From a checkpoint of a small image diffusion model: arch unet, muon at rate 0.0023.
Rows from block 20 of a small image diffusion model, named by matrix and row number. Rows with one number belong to one channel. Each number is 128 + 24 x the weight over its row's rms, rounded and kept within 0 to 255. All counts start at 0. Numbers have three digits each. After the name is the row's rms in percent of the matrix's.
After each channel's rows are labels from the 100 images, of 14976 (inputs lightly noised), where the channel reaches its highest value: "patch colour" is the nearest of a few named colours to the mean colour under the peak; "peak at" is the part of the image that holds the peak. Only what is clearly more common there than usual is listed. The data: crops of objects in photos (Visual Genome).
# convs0: first 3x3 conv (model.decb.2.0.convs.0.weight, 64x128x3x3, each kernel summed), inputs 0-127
# convs1: second 3x3 conv (model.decb.2.0.convs.1.weight, 64x64x3x3, transposed, each kernel summed), outputs 0-63

convs0.8 118:110113173137127093123126134124132133135103101132061118127109123118109111112126134127114113129181121140135115123119128124135119128128116132125118120119115115115168129131128122124123118128118171132124189101103107074165121108100182143095125111137106133109117201147186132099103111135176150124133102119090138112100099131107113139131145156138156176178129123087103124131047122110093107154138
convs1.8 155:119125139127125165138113136125128119128128120128247118117126133126136111128126153127127134133178168098117132086136119124129125130127122114143108196113134105126120113133067111128116124095119137
patch colour: black
peak at: top left

convs0.1 083:142126145127131108107129075132143067126123142115123133117137121101130131120140146110117139127128135106127133135141129143124130086099147135128134141153143126127129150123125094140156117130147120136140133165148124113110113146042100194162117133121160066123134112144092112114140115112122108127125088151188138158119128182170118134131158136081063141121160176102140176163133164129105116114147
convs1.1 064:099119125127095104116097112113148160156153146113147129105110150133120172190160126140113125122132126108132115123139133113113122150136131161125072143131177176089099101119107128120142150176081144
patch colour: white
peak at: top left

convs0.5 083:131138138112146107117137062121168157127124136119137120115140149092144138104121124104136132131110145137139156124104144116144107114125144133115130125134165130135144125163099155115136118113158093124142129162119153158139143150172134113125104115101162118140111134087112109147154115142064106130136109123182180146140138150216156151057160122098097115125176143095129140137122135155085161124100
convs1.5 069:153175180160104123129139139141120136110158146153120081142139129086160120116111111110126145136178126168121142128142126085105133138126139108120133085090119077141098103114113106132137137184121105
patch colour: black
peak at: top right

convs0.34 083:120084138133122157141135150140121141102154150143148130133125138128115132103142211131118127141115096144147125147138153129131149140146132115135106080130159096131123128091153090070151120178107113115131167072114106099118151133120129135156169130130124128160104100175143114140115141109168135164075152159200110134168124120127126121108094114134172079139131162139126141109123136107109139136138
convs1.34 083:142148008105136122136112114130120128129139123122140165149081129148137090123139148125099124177138114124150137149119113151144135141089138147123149118130152105104155117124141088115112125155124130
patch colour: white
peak at: bottom right; middle right

convs0.19 098:122103085104135109129094121115121110127126104105093112142133137112172116142092126147108131143142112177121110128123131114134114142058129118139109150100128124154135133132150095141136127096115121172138126123128136137144109112131130096116137117183107153131105137071105104118127255109136116172134113117107116132184119142119141101130124133136132086140120103161118144141128166100146138128148
convs1.19 090:132140084136113148121118142140127122136134111121130146129146103152147112139144117154116141158198106117135118126147136126134127153139164139114135037129131061135125106142111137162142122062134132
patch colour: red
peak at: bottom centre

convs0.32 096:099129155125134145116125156143136128103064123136141118141120138118148137128116140000130126159124111130152109132101136146122125122148128111115127135094071119137128114164126147135158177132213112135117137127123122141104141126133110117144128125132144136160119115141138140198143116143129131121090123121163118134120133135129136124106100111114127156127128116120116140116116119138135137145104
convs1.32 054:130109153150067119137161124114147157154148148127133101119093128120212120116127150109134126128121115146090094152156152106108113135129119121140112121148117154137106135142103098109110125198141095
patch colour: white
peak at: top right